Weights of a small model that answers yes/no questions on an image's attributes.
Model: 26.9M parameters, 64-pixel images, encoder arch vit, encoder norm layernorm, encoder activation swiglu, encoder moe top_k, encoder patch size [8, 8], encoder layers 8, encoder width 128, fusion encoder width 320, fusion encoder norm layernorm, fusion encoder activation squared_relu, fusion encoder num experts 32.
Data: trained on photos with spoken descriptions (Open Images, Localized Narratives), 101725 training examples, 36.7 epochs.
Rows from block 4 of the image encoder of a small model that answers yes/no questions on an image's attributes, named by matrix and row number. Rows with one number within an expert belong to one neuron, the router's apart. Each number is 200 + 20 x the weight over its row's rms, rounded and kept within 0 to 999. All counts start at 0.
Before each expert's rows are labels from the 100 images, of 14848, where the router gives the expert most weight on average: "strongest on" is what is common among them. Only what is clearly more common there than usual is listed. The data: photos with spoken descriptions (Open Images, Localized Narratives).
# router: router (encoder.blocks.4.mlp.router.weight, 8x128), inputs 0-127
# gate: expert gate (encoder.blocks.4.mlp.gate, 8x128x128), inputs 0-127
# up: expert up (encoder.blocks.4.mlp.up, 8x128x128), inputs 0-127
# down: expert down (encoder.blocks.4.mlp.down, 8x128x128, transposed), outputs 0-127

# expert 7
strongest on: text has "sky"
router.7,187,198,187,206,189,205,198,177,177,175,173,207,171,203,209,182,190,221,195,220,212,218,242,197,208,208,189,169,178,234,186,228,207,213,190,230,207,186,180,186,197,191,173,220,181,216,192,215,163,237,230,223,209,214,181,218,220,187,242,219,209,199,210,186,175,183,215,213,184,234,217,173,214,194,201,178,220,205,189,230,197,221,212,198,200,183,205,227,174,189,233,162,204,177,246,206,168,179,217,181,195,197,193,218,195,206,205,165,197,187,180,166,189,164,198,193,234,228,210,233,181,166,221,193,173,167,194,196
gate.0,209,224,200,162,197,185,155,184,210,179,215,213,191,182,167,206,227,187,199,205,213,207,221,196,202,225,219,193,229,185,240,215,181,205,194,165,229,192,207,245,187,202,225,216,173,236,203,183,202,195,184,151,168,211,185,238,216,227,199,222,189,215,224,235,186,203,163,203,195,204,215,208,218,222,202,173,197,189,226,189,232,192,191,196,191,253,209,207,189,198,168,173,207,173,177,213,175,210,230,215,189,218,195,201,233,197,205,214,220,196,214,200,191,196,205,179,205,207,227,182,217,195,168,199,228,217,215,167
up.0,227,213,197,186,215,218,188,216,193,185,174,188,192,215,207,215,203,204,212,191,181,214,230,174,247,189,217,207,190,158,214,214,213,212,184,206,189,215,196,231,188,196,226,192,222,177,209,189,159,209,180,179,192,186,206,196,222,201,196,201,197,193,207,214,204,181,224,210,207,225,225,229,186,157,153,207,196,202,191,209,199,223,203,186,150,216,140,191,202,195,184,206,187,204,207,185,170,263,199,177,190,179,228,179,187,210,183,161,186,237,202,191,198,188,188,194,214,209,230,200,197,187,201,154,211,221,234,180
down.0,230,204,143,206,194,206,245,224,216,224,207,187,221,224,207,180,168,161,229,181,187,202,199,200,198,223,188,203,195,179,220,202,157,187,198,213,228,215,218,171,212,231,194,201,208,174,202,212,198,209,175,194,199,183,186,205,174,192,196,194,181,169,236,228,206,195,197,207,189,207,156,214,171,218,193,216,203,198,175,200,192,215,204,197,240,225,183,223,205,196,190,205,247,182,198,224,206,161,177,191,203,218,174,221,207,177,221,194,222,202,191,218,191,211,196,221,204,175,208,207,160,163,222,169,212,243,206,202
gate.1,202,176,158,202,211,165,226,216,196,173,192,196,167,217,174,201,218,232,191,193,223,194,209,159,238,171,200,215,201,209,213,223,212,201,170,195,173,167,202,233,171,186,207,204,155,210,182,193,183,199,186,204,223,205,231,205,207,184,168,226,189,205,197,224,189,161,218,232,201,205,213,205,234,227,213,171,201,202,203,196,224,193,197,185,191,239,203,208,170,154,229,157,214,201,215,205,189,178,200,212,195,184,198,187,206,233,167,205,164,197,178,204,192,232,215,188,193,195,185,232,224,208,193,177,210,197,188,204
up.1,217,200,224,174,194,220,170,190,203,224,193,177,217,190,209,225,197,169,199,209,143,189,174,214,184,213,222,188,213,176,182,188,193,196,209,210,196,203,216,179,222,191,200,213,191,173,224,192,210,192,180,177,214,194,207,230,222,199,209,182,159,189,230,206,213,247,188,221,192,173,170,211,146,194,177,205,222,210,225,231,198,224,218,240,221,194,188,150,210,209,184,225,210,209,223,172,200,237,178,190,210,196,200,217,229,166,197,200,212,177,175,199,195,189,187,188,198,214,202,168,164,212,215,234,191,212,202,182
down.1,221,218,160,175,232,202,188,209,184,189,199,209,174,187,190,176,178,170,216,190,207,219,233,187,202,200,205,200,172,172,218,197,186,203,204,221,185,237,220,196,173,212,200,213,169,266,195,207,229,218,230,193,193,229,204,193,159,211,225,189,224,194,212,224,188,197,198,167,172,204,172,222,192,194,235,199,194,178,218,156,215,183,201,200,182,197,227,234,193,180,170,172,193,181,219,205,219,210,202,186,206,177,199,192,170,217,190,188,183,201,214,199,226,231,190,183,208,171,215,210,233,194,208,187,222,163,218,222

# expert 4
strongest on: text has "grass"; text has "ground"
router.4,170,227,188,240,171,195,198,197,200,202,199,215,190,197,201,210,182,158,186,196,246,175,209,203,199,190,206,242,225,217,229,188,227,223,169,183,176,180,212,186,209,206,209,223,208,208,215,178,214,170,185,231,190,181,193,194,220,182,215,210,174,172,181,181,246,204,209,194,194,209,200,158,201,182,241,177,232,209,218,196,205,218,195,200,208,178,212,209,214,180,175,205,215,203,198,193,243,170,211,193,193,187,190,224,235,214,174,212,184,225,177,169,186,168,182,187,194,231,165,198,198,193,242,188,187,228,200,210
gate.0,207,222,217,204,220,184,218,199,217,171,180,197,214,199,202,203,178,206,191,205,203,207,194,193,196,185,177,171,223,182,165,188,206,197,188,204,226,207,223,177,165,137,185,222,215,183,200,224,205,198,207,199,211,179,189,169,172,213,185,184,182,190,214,196,183,232,193,186,243,189,226,201,237,206,192,229,190,154,192,200,210,191,213,188,209,187,185,180,211,207,178,201,178,177,212,205,214,236,186,231,254,218,178,225,151,169,209,227,205,186,213,216,197,211,206,201,210,196,214,177,244,235,227,182,208,219,221,224
up.0,226,189,208,184,191,201,201,194,188,219,226,190,190,219,140,174,228,210,190,166,178,182,237,186,178,201,183,212,219,222,205,198,166,207,200,225,207,205,189,186,216,204,192,224,217,186,204,180,193,220,197,199,207,227,211,218,214,197,200,210,236,217,159,212,222,189,180,198,208,198,193,194,181,188,208,195,176,199,197,212,195,220,219,220,198,229,214,213,139,170,216,214,185,185,187,208,186,185,190,188,200,216,201,218,226,237,161,206,224,192,204,168,183,156,192,176,201,249,226,231,221,185,223,226,158,185,187,208
down.0,210,196,191,176,255,194,153,164,224,210,215,200,191,186,226,199,215,210,209,194,209,209,171,206,215,212,181,235,181,221,216,210,215,177,215,200,207,224,216,249,210,229,191,192,240,199,210,217,142,182,221,169,227,210,212,183,209,224,197,212,236,173,194,181,225,192,184,191,216,184,207,181,234,167,194,193,201,186,204,181,207,170,179,168,214,198,219,232,194,181,224,196,210,195,189,195,200,222,215,184,187,224,226,165,196,209,224,213,195,182,217,175,156,184,193,183,173,216,180,206,204,187,203,208,221,191,190,208
gate.1,175,194,216,206,200,172,217,200,159,238,163,195,215,171,194,206,193,219,165,177,188,201,174,208,183,189,178,210,163,191,182,200,254,219,186,208,188,224,204,176,200,171,198,202,181,250,214,233,200,217,200,182,185,213,220,197,164,187,214,175,186,202,150,177,176,199,154,180,229,207,197,222,191,197,230,203,177,199,211,191,176,237,218,179,177,218,189,210,224,176,205,203,206,224,217,223,187,195,199,193,223,210,231,222,199,203,191,220,191,184,219,196,190,195,188,223,205,175,198,199,234,199,202,217,190,169,216,173
up.1,165,190,182,217,165,215,196,174,206,193,202,219,182,205,191,212,209,209,219,215,236,197,199,170,183,161,219,212,218,202,217,189,178,227,209,219,189,176,193,214,221,200,193,204,181,166,217,216,229,203,157,199,187,169,195,171,182,197,192,202,192,202,230,209,189,203,225,175,198,182,203,192,210,208,172,221,180,205,219,204,196,179,201,204,142,198,224,205,184,221,210,130,165,240,193,207,234,186,185,205,204,206,182,216,195,196,184,206,214,202,212,171,226,201,188,196,194,211,172,178,231,227,205,159,194,226,237,209
down.1,217,222,185,226,211,213,182,211,191,165,197,197,185,194,256,211,214,197,179,201,214,215,238,204,213,203,202,207,251,183,203,208,184,166,234,189,208,199,201,215,219,189,212,198,204,169,179,187,188,213,201,167,209,204,185,209,199,188,201,154,222,192,189,215,207,204,253,216,198,197,186,175,209,184,194,220,182,205,225,203,227,217,224,225,171,240,226,179,150,203,188,197,222,174,184,188,194,204,195,207,166,198,216,160,207,215,145,194,187,224,207,174,208,197,181,202,174,198,187,157,189,190,212,210,195,212,184,221

# expert 2
strongest on: text has "text"
router.2,189,213,181,223,224,180,199,184,209,234,234,183,206,180,226,198,246,200,191,181,212,208,200,218,192,234,168,202,220,198,184,237,231,189,201,216,192,208,213,211,204,235,154,193,181,203,209,185,171,186,215,206,231,206,185,219,215,212,254,219,196,169,217,166,182,179,173,168,206,178,194,143,222,218,194,194,198,205,231,194,245,187,217,204,194,192,190,226,204,216,208,218,226,181,175,232,181,191,173,202,197,206,196,206,220,198,206,213,206,188,211,222,194,161,176,199,200,202,194,192,196,211,209,194,175,227,164,212
gate.0,209,181,178,188,179,193,162,163,211,201,201,195,216,186,225,196,209,240,168,166,185,218,214,197,204,207,220,202,204,207,184,206,175,196,211,198,203,198,200,167,202,192,194,221,178,177,211,211,164,211,229,173,219,180,196,248,190,189,181,191,200,190,217,241,214,217,227,226,212,154,189,198,178,210,196,245,211,193,202,199,233,184,213,185,201,216,200,189,181,188,205,164,230,204,197,165,206,252,213,210,189,237,218,183,187,187,184,181,211,206,204,208,176,197,234,239,216,212,184,211,199,233,245,216,216,218,191,190
up.0,199,210,183,183,209,198,179,175,215,184,194,194,233,232,202,220,168,216,214,157,213,213,208,206,224,205,182,221,218,188,219,200,198,198,210,207,225,188,212,164,212,205,193,202,206,137,197,174,181,229,208,182,220,193,206,209,194,192,175,170,211,211,222,222,225,216,207,174,216,199,213,168,229,188,187,236,210,149,198,199,204,193,181,194,222,168,172,202,178,195,242,185,170,208,190,183,219,231,211,194,198,168,219,191,163,178,208,171,229,210,211,197,236,194,194,189,205,195,213,186,178,225,228,190,193,206,197,151
down.0,198,202,208,226,198,174,191,201,183,211,157,195,201,179,207,221,246,206,155,168,187,176,205,215,187,187,162,247,206,214,187,188,208,250,235,192,242,175,175,193,202,211,198,247,200,186,233,184,231,206,188,179,243,218,214,182,194,227,226,191,205,218,202,195,221,241,187,178,213,204,194,178,197,201,188,216,184,169,193,204,177,230,219,201,222,207,196,184,190,204,212,204,167,209,219,182,219,185,244,224,197,205,186,197,200,188,211,191,215,169,172,209,202,192,229,195,182,192,200,207,236,194,200,201,203,219,206,196
gate.1,186,189,217,204,232,193,160,227,205,189,165,219,238,202,215,207,187,239,221,205,185,190,188,199,198,192,231,188,218,191,215,218,246,191,218,224,157,210,189,203,173,230,170,197,217,236,175,197,194,251,181,207,224,212,181,201,171,191,194,200,230,197,208,174,192,201,224,210,207,185,168,213,213,181,210,201,206,197,219,214,184,188,213,220,177,174,193,193,200,227,189,224,190,258,165,197,203,220,167,182,221,208,188,215,154,187,216,166,213,204,201,190,192,207,198,200,217,168,201,192,224,216,193,228,200,179,203,185
up.1,214,194,215,214,183,191,236,214,169,209,200,200,212,210,187,192,233,232,205,166,194,205,203,207,222,224,182,205,183,235,193,187,201,228,199,206,207,194,217,190,195,197,239,166,214,199,166,167,187,207,200,208,177,197,192,214,202,215,173,185,224,174,174,237,190,176,206,185,232,210,202,216,192,220,158,236,206,162,189,162,188,211,205,180,222,212,193,182,193,232,257,202,215,216,211,210,205,241,213,208,209,193,196,158,224,203,204,180,197,174,200,216,215,207,170,171,192,187,239,196,156,198,203,196,234,189,188,214
down.1,184,186,216,216,207,219,195,226,221,218,167,183,206,179,187,244,210,207,194,177,182,178,226,206,252,211,218,226,159,228,211,182,199,212,200,209,219,196,200,180,191,240,193,201,174,230,187,197,243,184,182,192,218,215,180,187,207,209,186,197,209,177,198,225,196,206,229,204,190,201,179,182,182,169,205,209,217,192,234,186,140,196,196,161,212,203,193,175,191,185,214,208,194,235,197,174,193,190,172,223,188,226,194,249,203,238,200,211,228,193,207,195,187,166,190,213,193,193,198,179,227,209,202,192,178,165,215,181