From a checkpoint of a small model that answers yes/no questions on an image's attributes: encoder width 128.
Rows from block 3 of the image encoder of a small model that answers yes/no questions on an image's attributes, named by matrix and row number. Rows with one number within an expert belong to one neuron, the router's apart. Each number is 128 + 32 x the weight over its row's rms, rounded and kept within 0 to 255. All counts start at 0. Numbers have three digits each.
Before each expert's rows are labels from the 100 images, of 14848, where the router gives the expert most weight on average: "colour at peak" is the nearest of a few named colours to the mean colour under the peak. Only what is clearly more common there than usual is listed. The data: photos with spoken descriptions (Open Images, Localized Narratives). In brackets: how many of the 100, against the usual share in percent.
# router: router (encoder.blocks.3.mlp.router.weight, 8x128), inputs 0-63
# gate: expert gate (encoder.blocks.3.mlp.gate, 8x128x128), inputs 0-63
# up: expert up (encoder.blocks.3.mlp.up, 8x128x128), inputs 0-63
# down: expert down (encoder.blocks.3.mlp.down, 8x128x128, transposed), outputs 0-63

# expert 3
colour at peak: cyan (31 vs 1.1)
router.3:113152098088134124148116082116177089133143110157173075107138092148060138105148061180123144111105135098107122102168165103111141107145093121134112123093078153136142116146137121142174169143104053
gate.0:147107126101095105104191147169090155126143173075145132157155058135106112150145135079151161111105115105118137145081152121090207039105124176116095151181110144108151107100130138136124157129128118
up.0:131151126137201110146135148089113123143082173099120145106131100051180121127169089141088177122131174203207085176097141106095078113132150115176153116077143130113093145125092064115090122144125116
down.0:138101155136100079108108092093128182147136125116161133109092103174133174175166149102105115150162171130183153092146125110146098106058109120104097162105120139124083152094114116155122137078114103
gate.1:162128170173092118085118105150181133133099088119142110161169100077113151057074168131109139095167104137138157127111121131193146115122193118123129156099122141116141128091161093204117097127150130
up.1:137144082163108036086070117137118115153158068095078121081178099139130118121133134097095111125135089127145146084144137082143127152158159159144108197130193163148140067132165130122146145138075157
down.1:132187085174140140089062165161141096121155073152117151155168116128088182138114108164137093130152141101181129144070124158096156121126161143169117116117161131108127120072112177085075113168115082
gate.2:116142195179096177166105138179119130132158093090164083138124176134132124112119187163137120130111140126056166112170147122165152103075102105131143094124124124177121105121203077133121068088107139
up.2:130124090090103099094101082099122086153107163139140166090159137124148124161218108093100132122167117121156062159083100182122134179099136137114063098110115193051155115121086154107098183075116118
down.2:185143109097102098125205131155094135133131108141106164151155106123073166092127085116071137131154183185103146115104098147140167107156139059142113128068117158124159136122109156119149108119118093
gate.3:086122149150151050100136059186104146162123113159132181075136196060156155127139118125100104123118152151125105107123118081165062143099139121145081140082085131085089077145069148155155142110130125
up.3:104124136099124197154056153152123094133096115065189143132139060168119172092096134184123116120137064153087104122139076151163149110135101108152155108190110128127099107096116145153101166146125178
down.3:123143112107078176092108163151124111130137124136095151160135091113092180131032197132110148147164183149090125083064093112145153137098153098071144121164116152114134124092123128094124135147131101
gate.4:173068126082126089162187092113190137154107123113129161139166056144152123159131114154097132127112101130165128184107190186133113130143095166036143107064138137102133147160148156121123153191086106
up.4:080105138089099123106081110131129165104085065129151153063146049126159125123126141081107149109140104111070155126101081126116120141126113119119122142165143184116121157134145173141117123083113120
down.4:109091099087086183090079133152129171160202093117152147109179118107133112099115124185105109170128147127144088146140132097183148120156153121149118158130107083101140081084101194132144113136135112
gate.5:136128100130092168197087105145196102102140147103120088132136104115113159133157100162175150149087103141123133174154092142193139075117162081113113105153183172089116175146141136127112112113105156
up.5:143144130208077170160149126138121112101142122136166123123160161155139126137126162098099165130147085150096085129132140116127064099132106154123072181113112149085122148169118151160161083134174133
down.5:190115131124132139192146107136201121169160135148178169135139106170156143135101146090194113134075151132089120139079141152079142188104100111100102142148060117161144114139129107175110094116167169
gate.6:115078163104176150163133145194129152084102164130136182165121075089116173070148099151140131095135116134197160152091079128150103129180151148101148128108092119063146134061072153097152162135157078
up.6:170120107113092127130150146142119093119173131074103081170154089163126149114132138161094122092089149069087115107156141121166124115130167156120061095133117179165123111187112133092166129179111124
down.6:115107116160162115135135160116161111104107120091142185076092127146112142139128061125153042103132061185182146140183109068107139083144108144178137166149121136107166107110068159167097187124108124

# expert 6
colour at peak: brown (70 vs 31.8)
router.6:107082143109095107122163134098096136100152152078094147143166162099134119101100186140115122094157173103096089134128105141021119056121105124065128054166199119131114111149123112115112098149165093
gate.0:129105132138152197154169101070167157136079087114172104096110146119158064057089137126155104139115134206109088090118157097110164143122121103145147087093088151134192171151107152142094108143156188
up.0:139161087116094162115116157131179123125094058112110200133127115096162084082114135107157147171145130124079138132140100163139131089114135137106125164149121157086079117157122174132202149163101214
down.0:098115099112139142162098118170201158114076140127142113130151185122156108096158061141117122089058182142054126161133119130110120100154125108096116159145125118142120117161078112179104201161175123
gate.1:105140120092104175074109074127134209133132167088129162176132093165136133072096126085091203105112129167095140115091155093131103101088139133112140146198173101115149165109159143134152113126085120
up.1:130129114143115214089165114177136105153120102170088121144100175141105126145122190101108099122146144099124092066157051112136097130120182114110153094152079180124154142124139164144211170099079140
down.1:106061127123104120173126130162175113165062143153053099155082110173152092090114137099085126116114097160150156083121116084148155152154119180149138086130113158134171134091093115105194166068108169
gate.2:210105092129110116170090071117110152104159102122086145131094094126162139088157137107191114184103126181134114071131156114089120045140169156144114121124101126155162137123180110088143166126081180
up.2:098126101081141133141100154183093119111170136118122103171174074199065175191151140145101174122151138129108172115190149135128140125126161144112164129113099137126113098121159177160108078158075106
down.2:127091083152094098061063164132093129140132150113108162132145113171125122120117148112076195184095099120185125119167109132076176122158165161134121075165161111132111116133130168095139152133076139
gate.3:152118112138157134104138107172102097108134135142137068112151118132144170145130142053161113078132177131200126106103157122119076164111185109089088207181134142069153090191088114184094097060115094
up.3:117162124061121098095123096154108103061156134101122110125188116126123147181200161105133166065106146098131102136107144117131106098118122147130062140149046122101179081200132150166087133087180114
down.3:134144140142111089135138105183160194097171101180070105144161153159076187160112090135080148128167124114174163114094162163163110096107094144127098088138144072145126104096132078034137161143125162
gate.4:128123091127109114106096135139136137137100188138082166170164088075124108057083119086136207095116133066169109159094106089092116099139097095087124136204118174089140141190104153100158190154159159
up.4:089106149133201127116102157115132159111201096148143159061106113122104130131120099220192107133101140148065168149149134165149109093142168159116072148114121106176105173066110120105137097180076077
down.4:123124184119091128111098113102102052129147116121104157170141166095093168132104179121167093128120143152144151097195155145196081133144194128163152106128159171102119128114138142150069136128072104
gate.5:113066160125064081104160187157157113176171141128079113142140099156091097088074098073109124089144085133164197106128141099133133139159122115114074166121151132096126151126129112116133157172083155
up.5:125111064115136063085184153156078089169122116130178092111096115140077100132113041117131136101123098163142119126142198131110102147154178163096121176097152099175179116122184080144063146125145055
down.5:096137122148096087115154130160104096115130117148119140090088107122090124145160104118154211120071115077093118208133057150109133136103206128115122117170106125129140108145137092135071171114102137
gate.6:095128176140136137166107132174081120141142105147112150069058171096094093141126159236182107140126149177111105115097056121120152110101078150222138093138089163110129123092096144079164094119135129
up.6:128107130123064142129087140173140114101124118170096128110080137118155104135107136225121051126099084148072178175093058118154116138075161151145120077150107159126168098100110172122127148069155119
down.6:111132120121089126144107138140130156142117104108120110108082119118124169144208144127126146132071082153116097151117092104106070101140160108138099137131139108114133091159096162189017211110107140

# expert 7
colour at peak: grey (63 vs 35)
router.7:165126143172102183113156135112117134128150135092086123175154148169155174187126130092161135095109139092058185087102136127122119167079111139088119105097087086196090082116116144147136071151127101
gate.0:099165168083068165125147133141139138119141137129147144123134068130113105112113132144107135091138132152144056126143185161151136056180143144149154154225175159129092108131131151141074131127151108
up.0:158116131164144151080182181123106149133077107116114119100181155110175139121068093115139159178113162073189094160052132113094185147165120110111074134124103153108152149115092132097111136127136083
down.0:133160107114095130127113160130074088129148069098148119128115163175125109094155127138136091132183159079139141130101122165139119146131111106123156076147105092158127141152197129144126053117088130
gate.1:106102114097135140152195152081131110098110168124094055145146135110165073130107147193114116164079126213098116074134134116150182120104159111195160116110138122135159148101168093172165140101202100
up.1:137132139118141155099105094149135168120109169098101134174119103068114162124138129181142165174128164141109145157113125125201136108146173134096151127109125084106139057065100168153188113174112070
down.1:151158096124156135126153179074153172109147132120113145162209128129185158079072102107089099113159030159151129109143180101064117091106085138185149164160136038137127115098104149156123171127168099
gate.2:131083120098101075098225135108104134119207171143150142155184140140144160187135128102095102098114133119150129097022149133139159181098118162145112109133125133165127100178197065095169170143168156
up.2:089134125133178115120072124148145095116081119186128116126075131122144116147148165156137057154144132131091098128175080145204123140124154092126196076118140149164032087105129125166144075081131102
down.2:102147171122093201150078151158155117144165189124108190133122137152147209112155153157161093139118136110097194151135104165189121107116169150129072115094100141174148152122166148119153088121088093
gate.3:124078149069134071195130096093134127121075126158097186142108119118144089148116108083131165101119114185103159110188073129088076140149192107178120110162179110089087092096107137147199136088146146
up.3:172069087098152056096137152132175110122092114101091139183196155127152154140119164147146056084078206089149101100134174137178137143142116111048098110121101147139090122147084086078142157078079114
down.3:083142143179146119098135152173125152084123109131138115125100123175083106096113138175120128100155169193100122088145075125100138123182134153139134113123130169070117155076137154089119050095112083
gate.4:178107109183122116097102087171141127160199122124131155113139055163095140111191106106101157118124124127165195126162111151124115133131166091135129134154131083155116115139094106116128179112120162
up.4:131136073138141106179174176090119116095070100172113107151159206105177069121066179152141065126135106115138113104091115109162132133094078153123132062099111168110164183124167093097138164174100115
down.4:059148128126138047093128149110097124094110116144125123108127149154059129129083093126172124052185132184169166124109076135053103110120077139114154102162140170111122161138154110169126145128157052
gate.5:163142061115159081206115139156100091166109137097088057103088094130149098126134077182123136175077107152119126088148105132141174168201153115158152115091106148104134148123128095092140136097142153
up.5:176142093112138104140158118175171100109098133170069056153096084087124105160122171147120108121163123151094129133127078180152085112128120123103068175129034140104044099112100083120175119127111161
down.5:136167131119141159104122141194181103128128121121153094181157131194116186093102057137122055103093124192137171053070168127125104172152129112173132103094087126096162133087141119095058151103083096
gate.6:075112112169177148161134119117145127118202155122122163158112114149106179136095077088154143139136146161099110095109135130121102156136112118175126216118152090080089135102176157080134075185107141
up.6:208167127153138102098089078152150113101120134098144077167109055125127118091144167142138117164133143167141143123138086081110133137118140140122115114101101078134136091147066090180078150082200165
down.6:121082084050086142152107095145116074133112163121099139165138158098156186155162208113142148120074202159094109182090136139153136180150126168078100172156135156132155109147118159166182166136115130

# expert 1
colour at peak: pink (34 vs 9.1)
router.1:102156150075065104103144118133140142130146075131162151096165208171112073152099137130151077153124125080110118087097133149180090177064099135098088161146078120136151102110140088153093087098121116
gate.0:168090115141146088108083156134187115141123175107100053099110048092114118153120150117091170156097110107128105144143152126062131139100105160109165189147125096175140116154156114101117147121094193
up.0:100153099163124150098109130205126158047149097178084164160104150090114152131121138160148107105100146072103124140096115113143184128073078121086148148171100101088141147139135100104146164089155134
down.0:125142088129118141105112097165083166117129098094064100124084123072138092154128112103135136113134091111153102171109093146098137105149130122165097115113101119084176094105116188084130139110167171
gate.1:148081117112110092141148120156080100149090130072201142121100120190120114088153071097084145112175075139145192139125123155151079122122131143125152110108106113129163127104099168169122202108081146
up.1:140126110134109130165122136101150145102171100101070129194178103121154086162135168126122132132065119103201108094160146113124146106110105096111102127143123159170139103133151074052205102130113140
down.1:130071101137134102138059129088101158112043059142114196145101116143155136086160105129146159218072119170106158108174112100151110132181160151110103146163097157150154133082104112150149202114143116
gate.2:116153129134125204102083086132149099124119145139136060129175074135168119191171159154140088145135096139125079136135174106121132124104148057110101119126120150203102139181153106141108083108165143
up.2:104089137152154106165118158130108144129140131134096180087086138151167127137145124090107148098111122140128233124138068136117101107152087187164162142096167093082132113136146122122141163106065154
down.2:153128147159132110157164153178194178093098107133142071187172125119117134145123136106106156091087172104093156095117116132086178125116094146058094148147126165132113118143075040131107179125101140
gate.3:117113096098178148135125141121091099168129111109123099172115141140165153181070159152124065116112188127114095148156110139072118147156155203156177092118129153153073120072148140117134170104092133
up.3:103108156115141149170134097095098075209133076145132147116052166163133094163112147056144125128100057166062120113125083115131112149125109163128156132159125085141146112108120166147099162106102145
down.3:129115157075102053071124106108159114122127111122159109105130134124158184104222109106154076114145088186166150117177082131088115067169068121119100115084166080139123118112167069125064092169142193
gate.4:098116088159157156142134144192174129129134124073131141138141105150100181160108087132129077121114112104160186190150094104125211133161125118135090107104173164071159128112184133143155142156061073
up.4:138160085101099113170128139109130112115126158142111097167177086124167127137125118147152146184154114083128090061106129134168064118117200137096150037137157121132106106133128122130095079088156177
down.4:224172141182130098122115163167169144156140113157173173133169143143100152137115128128199100126099174071176095181116121203062126115118137151093137102158122156128158205131069104093074152111132108
gate.5:129126137129075084099133145116076084140134094132190146127113117124114108157085091129107129083133068203197148098072166119130100122124072086148146117087132108096166126154162134098136132183130179
up.5:128061103168171164157115095134163155120133103140101118142094096095103149148137165183201068137107173070102169155107074150172120104080168089070162095127072168169102170100106118156181125123102125
down.5:183096142110102127127147120191145161124162094130138144129117115181188168148199172095142174121067142104103170117173115122137156140169068200157143205116146085100107085170115117135116099139135136
gate.6:095131152097108186163118150143151159156082087110159123115092097175130150120100082176146151113105128123144131075172176066116093161153175101188149129155087157102083088157153154072111139135116164
up.6:108091101083168059059121117165104126143107071129145079170112196165087159150148157194142149115085142154122090070177114092157082165166176096140089127102057151168121128108103193103140171090090145
down.6:136120134088091169151102154140151172101218082085154157152189129153142104170131125108123143136142119133116089102177125155115101089090111173109146141124166137104172069136158141123128084155105094